{
  "model": "image classifier",
  "translate": 0.06,
  "hidden_act": "gelu",
  "stem": "deep",
  "optimizer": "muon",
  "learning_rate": 0.0035,
  "orthogonalizer": "newton_schulz_5",
  "gradient_noise": 0.1,
  "max_steps": 5500,
  "epochs": 4.5,
  "weight_decay": 0.1,
  "adamw_weight_decay_other_params": 0.01
}
Rows from block 7 of a small image classifier, named by matrix and row number. Rows with one number belong to one channel. Each number is 128 + 24 x the weight over its row's rms, rounded and kept within 0 to 255. All counts start at 0. Numbers have three digits each.
After each channel's rows are labels from the 100 images, of 14976, where the channel reaches its highest value: "colour at peak" is the nearest of a few named colours to the mean colour under the peak. Only what is clearly more common there than usual is listed. The data: photos of plants, animals and fungi (iNaturalist).
# convs1: 3x3 conv (model.blocks.7.convs.1.weight, 112x112x3x3, each kernel summed), inputs 0-111
# convs2: expand pointwise conv (model.blocks.7.convs.2.weight, 448x112x1x1, transposed), outputs 0-74

convs1.91:128095125146093172144132152137093134121105105154104152155116162161112095205063139177126100125131145132157113179120159138119092105097178159138086153136123128111097155088139124138107132125121137122162116135145123126080158132103129122170133117144136116136124127108104105114117123161123109144135133137128133133080120122106135155154129139171
convs2.91:129162116150123102139091101109172118139138121098134125153108117131163130131102132164140125126148117138086153124104108153178121134134115125106114107123096120099134126122074157163157150133132102144133132119162147117133121100116
colour at peak: grey

convs1.52:124147112123127165127101121150107077102117116117164171153151108157162052158143121101116131134158127142127133126146104141118130145114132122120145143132103162143143114181156154131158138150144146164137106145127126166170165119127131129108119156149132133157144149143127165117181117140130136199142119088159156101122168102119124075131153146123
convs2.52:133110130099148096138116096165073113106104105115137081107104136131094114098101110160125124114129109138110132136147132186108124175143112124100090093131110144105143134093162087122145161104095115120078141210103140150155139135118
colour at peak: brown

convs1.35:099142161128118095126138173147084114100108098178147182118137100149157101159105127140122137144110142102149097127107109113127084176137146162097112162116134164166145143118093138133128148163096164133134117138159135164139095110114120146107120133115158073177128149115117140147106115099139112115166141103145131115128147119128148120153160170158
convs2.35:102107099103121125101107115143154145106103104134145182133071132120116108214102108141164130134139127086099120114142138158113098123089140112122103156126139126123135106110121096125160125128114095089129141130161103126136113108104
colour at peak: brown; black

convs1.20:159168140109112181109160175159122141105111118152162157152130155136154089113167107137104197114099119143166115116115144125123121102121117142153143135168110132103126127074117107082086124113123116134124128139141177094125120119168125107149113143123138134120148115094129136121131100157149158177172118088127127116117134111135177140164120103123
convs2.20:163122156147149118083123086090131124104131085132183147137107081129093144151165115109120099139138133138101136131145126115168153118132125122087109168158179121117135109102111126101144136145123149131116117131136122100164141125116
colour at peak: brown

convs1.106:149173126097161134119123130096136113113135156157132114126137115155144108118102138108094130163110103094143106122132120141148117155159118145119104155093117112135178150161133139152104074149153123121136146111191159116140158093132081113141071159137199138114146175137137124110145121105162155109111119175123159149165127137122120105126123154128
convs2.106:140102096141145147124106091108132145130139101159118118113121124112096108140131136105148120152098107153103108127116121113138124113176173166146106138131154110149069128110147135108109126153128116152088066119062107098107098102114
colour at peak: black

convs1.4:147123133116113125105097112103121158100101163107140106106146094128087140134134136137111116103154147108140105106153105131165144118108140117106170122085138142109145089125114115090112120143130094131097088121163155107117142098097100093142091124115089155103180108145102143052169143120150148082127110107123118120128125131154082143099111092141
convs2.4:157092097122141142079126154104149153141097143165094141067172143143129121154134115143124168135126126104152120198099133124139129108119137092151133131164150103154158082139152107117152110151130122147109093131093133156091146130158
colour at peak: grey

convs1.74:131103116114115168094126083134182083105112151133119098136135127130130083108157149140135165133158154125085211169138155125089116143093116111154116181145186126139133104159153117141101125131183140131140144122145100109161165119142145099096151129134140120112138094116118141155120137113127120160156105115136123122124132153140137111132145159124
convs2.74:116151142104120129119120151103148127135091112123108102168125099135144164125156099098121105131099122155125133165109148066119091107127122119079128123135131094099097141083097150162146095119152132111137096141096087120173134086121
colour at peak: brown

convs1.92:078110123141136198127118094147126109122108136103123111147164115120122130100100107107109114110147102093096167099172157178079146112132085113133131127146071110121142144163132134136130158113157133108144122114106141138148117144084177122136177089142125113103097108102113103113124114113132108125106128157148073098129103119106095122130127121148
convs2.92:163126150131141142122108126187129128121132112162147132091085152144128148113086128115107116158126125112127171194119145084157093160121139093113131122099113157098142114120088096130109126115118143111119145076120102110149101103133
colour at peak: brown

convs1.101:165112097135162133167091142132094144112093143089110131119117109125092145140099122121098121137098148096139116132101080134147166099117118121152110128130126112140117120068122117128141141120094079123109094092117112140107065136137093122125118177102143162129143105096115128140097165097119130130189125135126114150098112082118120185118120130129
convs2.101:102155136117100151118141131107119135124144125169109102133122135131127141121153076162143133142125097114157102084094145127176185131136122114156138104116091113173140116134087126106172096121111131117151115089150120137135163132152
colour at peak: grey

convs1.9:137134128126115151129167142114134106160119120117121078123185148067098123182136131116185120090160148116116134115130124159122117133166129118110171153107121117121126140208123090142174152126123161103120141164140128173155121148107142123119111149113124097168133147117150088183142136121143133143142106134162120146132103141125121101133106141153
convs2.9:150091169073116133102090164146130110081149096100139182144119117168081129141143150125155121158109109099113072116143153108137132128132077145132149143135116115136114121148124132133093137125103158134154141155142124155115105130138
colour at peak: brown