Rows from block 13 of a small image classifier, named by matrix and row number. Rows with one number belong to one channel. Each number is 500 + 40 x the weight over its row's rms, rounded and kept within 0 to 999. All counts start at 0. Numbers have three digits each.
After each channel's rows are labels from the 100 images, of 14976, where the channel reaches its highest value: "colour at peak" is the nearest of a few named colours to the mean colour under the peak; "strongest on" is what is common among them. Only what is clearly more common there than usual is listed. The data: photos of plants, animals and fungi (iNaturalist).
# convs1: 3x3 conv (model.blocks.13.convs.1.weight, 336x336x3x3, each kernel summed), inputs 168-335
# convs2: expand pointwise conv (model.blocks.13.convs.2.weight, 1360x336x1x1, transposed), outputs 170-339

convs1.37:543575585492475512536520530496485476558426525512478481433505529532556495508555496514535524527582457545451436511584532430542487567467535527537479488445507565497477505471515565443490439536582453497529445476515528476454496518480564466524531535487503575495429480520453470459521564530498448489536488504522428508462494572534478523496446524501510495493496513462490521549519468453442523525421589470484548502467504501607524503452529465456448527519549449501505491566545524597531509513490489573512543522500491537563
convs2.37:460468492521389511516530510553510513544459422510484515505523465537471523445527512481569521556567494474421479386459569477511501457518491501525486480522494526535557497548496503534513495483510525431511459559518521463525580452495517486490432480505474534484490483520576439503489528416614528521495504508518480457475521517517517491526492555579506447496454459442443546543446516482501497439556509497455538497520524528470517519526515500538447493504559501537477512572491459507501441539496459471565470441431491564478512558
colour at peak: grey
strongest on: class Aves; phylum Chordata; order: Passeriformes; order Charadriiformes

convs1.264:512548534528489482467454466518467485528460493499610540516550513553427615511546505493541505471489467434493520524474476510441481447503538567478472433458506516548480549577518519499469564510540527536476459480444501489510564465478442478466540530511497518537538548533478522495446466529547556503414611518485534523526467525517507552445451567464465515583516516530505547475492537542575546482491555483567560539482494525508500398536499540502547477503456547503544524563523497420458496551517487529512464499519482585539
convs2.264:454406470495458500509536463526533530492420517579541513460449498556482548648533513515425510492564490465475481496470528476493480496509500524515500538481482504468447443506504498465486486495473527482498456454369575533539494533511529446493468498534561451477463556458515574532450496472508503564532503450542478439476555520570448512463513525536489528491522499486526496507490462484438493458552413428526580515463513557466494517485555522505539411514454612519601493502477531471517454514519575514511503512396473514486540539
colour at peak: grey
strongest on: class Aves; phylum Chordata; order: Passeriformes; order Charadriiformes

convs1.237:436572457493532507488530547436466503451462435438541480574447503468548461549525503493527438494542521535570444524448457476540509472527481468478450488515446529509440487460533508460573564488464429472497514472439487516482591457475452529472526582467531477436423534496486477499445533438458470514487449476510450517519515444571474463485502458571462461448520507485606495489495487525599482469529499553498420552569485502517540470494526566545487551529503475518513506524480521500467618551544562508552539470513526452482
convs2.237:550444415485473538504502532485544559474508584561482485556550492465485468474468487488438515467413506442476464535515476545444558542542587536489485495496555432468561579444516496440517518486495587516532416527438490423395478472476502485500528543489492568517486545476507460470532458515446430468506475557490484559495530487506569483474462571539536517535504519468501504480565504494518476550462490479436404519489495566504474506584514432544458495487425514559502519431489475537468528512422453466435542519497484527574470515
colour at peak: brown
strongest on: class Insecta; phylum Arthropoda; order Lepidoptera

convs1.83:478529538383533485495454468575509511540465448453534512556509520504550504470541454471399479501473551484568465443486441399482431460504466533493511509490475477456440469511451495442449576415469514442579456514488491440443550502487481451520530471487430516589557480561411449536516545534523533523488446494495537519521480460511497540540415464521486472475484571461510490556512487428484544437445495535526558501550479491529463516451478454484476532503537504457459587602482530577520471507456503440463508493448487446505
convs2.83:541514550545534447502489450530552528475547475496485436547512573445497514488431422578512457485479503496446441491486452532475474461504475520499550507455478483508484538490472499477520521508482458474470474429441469604466513447466490489467537422505532522497485507500429524478474484548555536521456527512429426433503567527487460579437515438549485486456507454512464403516488465488496416483577546465435488471477524521489551469469550533549570483431454440513489495452448582499442503425433496457475540546447503556500476552
colour at peak: brown
strongest on: phylum Arthropoda; class Insecta; order Lepidoptera; family: Nymphalidae

convs1.200:525455539499503480513545483488531561408539530542536481554453559397551475577524436495485465481422449494519449497513483488487502473571450548534490461517492600476520463488517466549504562547478470556528442508520500531461515516537456515465505492512469499482537482472587499514518500499523541558413461526448493459562537460522520543472553459441503507453531453502479543509550446482540493557457554487460436460479515467543514525470563471515482499427498527508550547542540598577502534475486503487433442511471494522434
convs2.200:556541455466490470503460546530396535508507493504457475429477587541520475470518565596497528459481459462590459529497548507460536611459520521493508531468493480530543547496527524506526551586474525448468460421587525524528484575505546500486501506530529529577461502501516521545551536543507560584514502494485537518454499510531521470484513529508489489537468517463532449496543527575449428521489433423597465512551488528563506491519498580619522576534536478470436488517524494560503541487512494508427570472472448479506477568
colour at peak: brown
strongest on: class Insecta; phylum Arthropoda; order Lepidoptera

convs1.262:469476534484454532557525482531493506490496510394443504491367494490555467518471496483434473496522504451453547515517467494478492497536486455532522553500439520464498446533509537587469443467494481442550423511480512536494461484431505658459435563549492423470497505546521474527517487518463506456472479501474496502493526542568505496438424489541469582497533510475525476470468510547502513551485534527426501464421598478543488538519467468520531522486518480492490522427473525493494410445475425532490487473494566447505
convs2.262:467432532488509480487470485446467393539495517468452454504498510478487577564546493441523474523487436497494507489526575442465496498532506482539506533487530537510485540443453509493497461501468538481546447560411485492574483546448446503527538521457428466546519446497462483507520536509483541425431567542480456454479534533512530589428451516493477478512461611520455564545508481435512461531439444533538457492434560494510470488476464555465531446521474521514480492513544549481562542576471487531508490517540541527509536513
colour at peak: brown
strongest on: phylum Arthropoda; class Insecta; order Lepidoptera; family: Nymphalidae

convs1.114:461495601475460524475482532477487511440585444512612439435457544486508490435460487426550529530529465484476458538515424503521538532527373544504429616544530483467555515589511460533506503620529489524519488551515467483584471492464549483490549513432523428487523478435530500556504534469519531535516450504461549538542525527480532525507576543468528454459547477458540518524517485512581453443459444503504535503464543469501521521469542512482434508504646470450513474453432474510418537487481512506472476444466499522496
convs2.114:596515523517519544510476448536488439479418563505475484474469556424537447532465490574481447460485556534509439438492491570563462557528472476440499462547491490520562523517558500494522510522437524520519467492483543467518473559402537501509555541514575492510532462500509524510525454468472462606439502497495523531547459536531504450523491500484529512512455540465530529474498415625552490478488553524490565491418542482528487532541449553539507455503494521464514540493531465456579471423505491486419510495503494488568524467
colour at peak: brown
strongest on: phylum Arthropoda; class Insecta; order Lepidoptera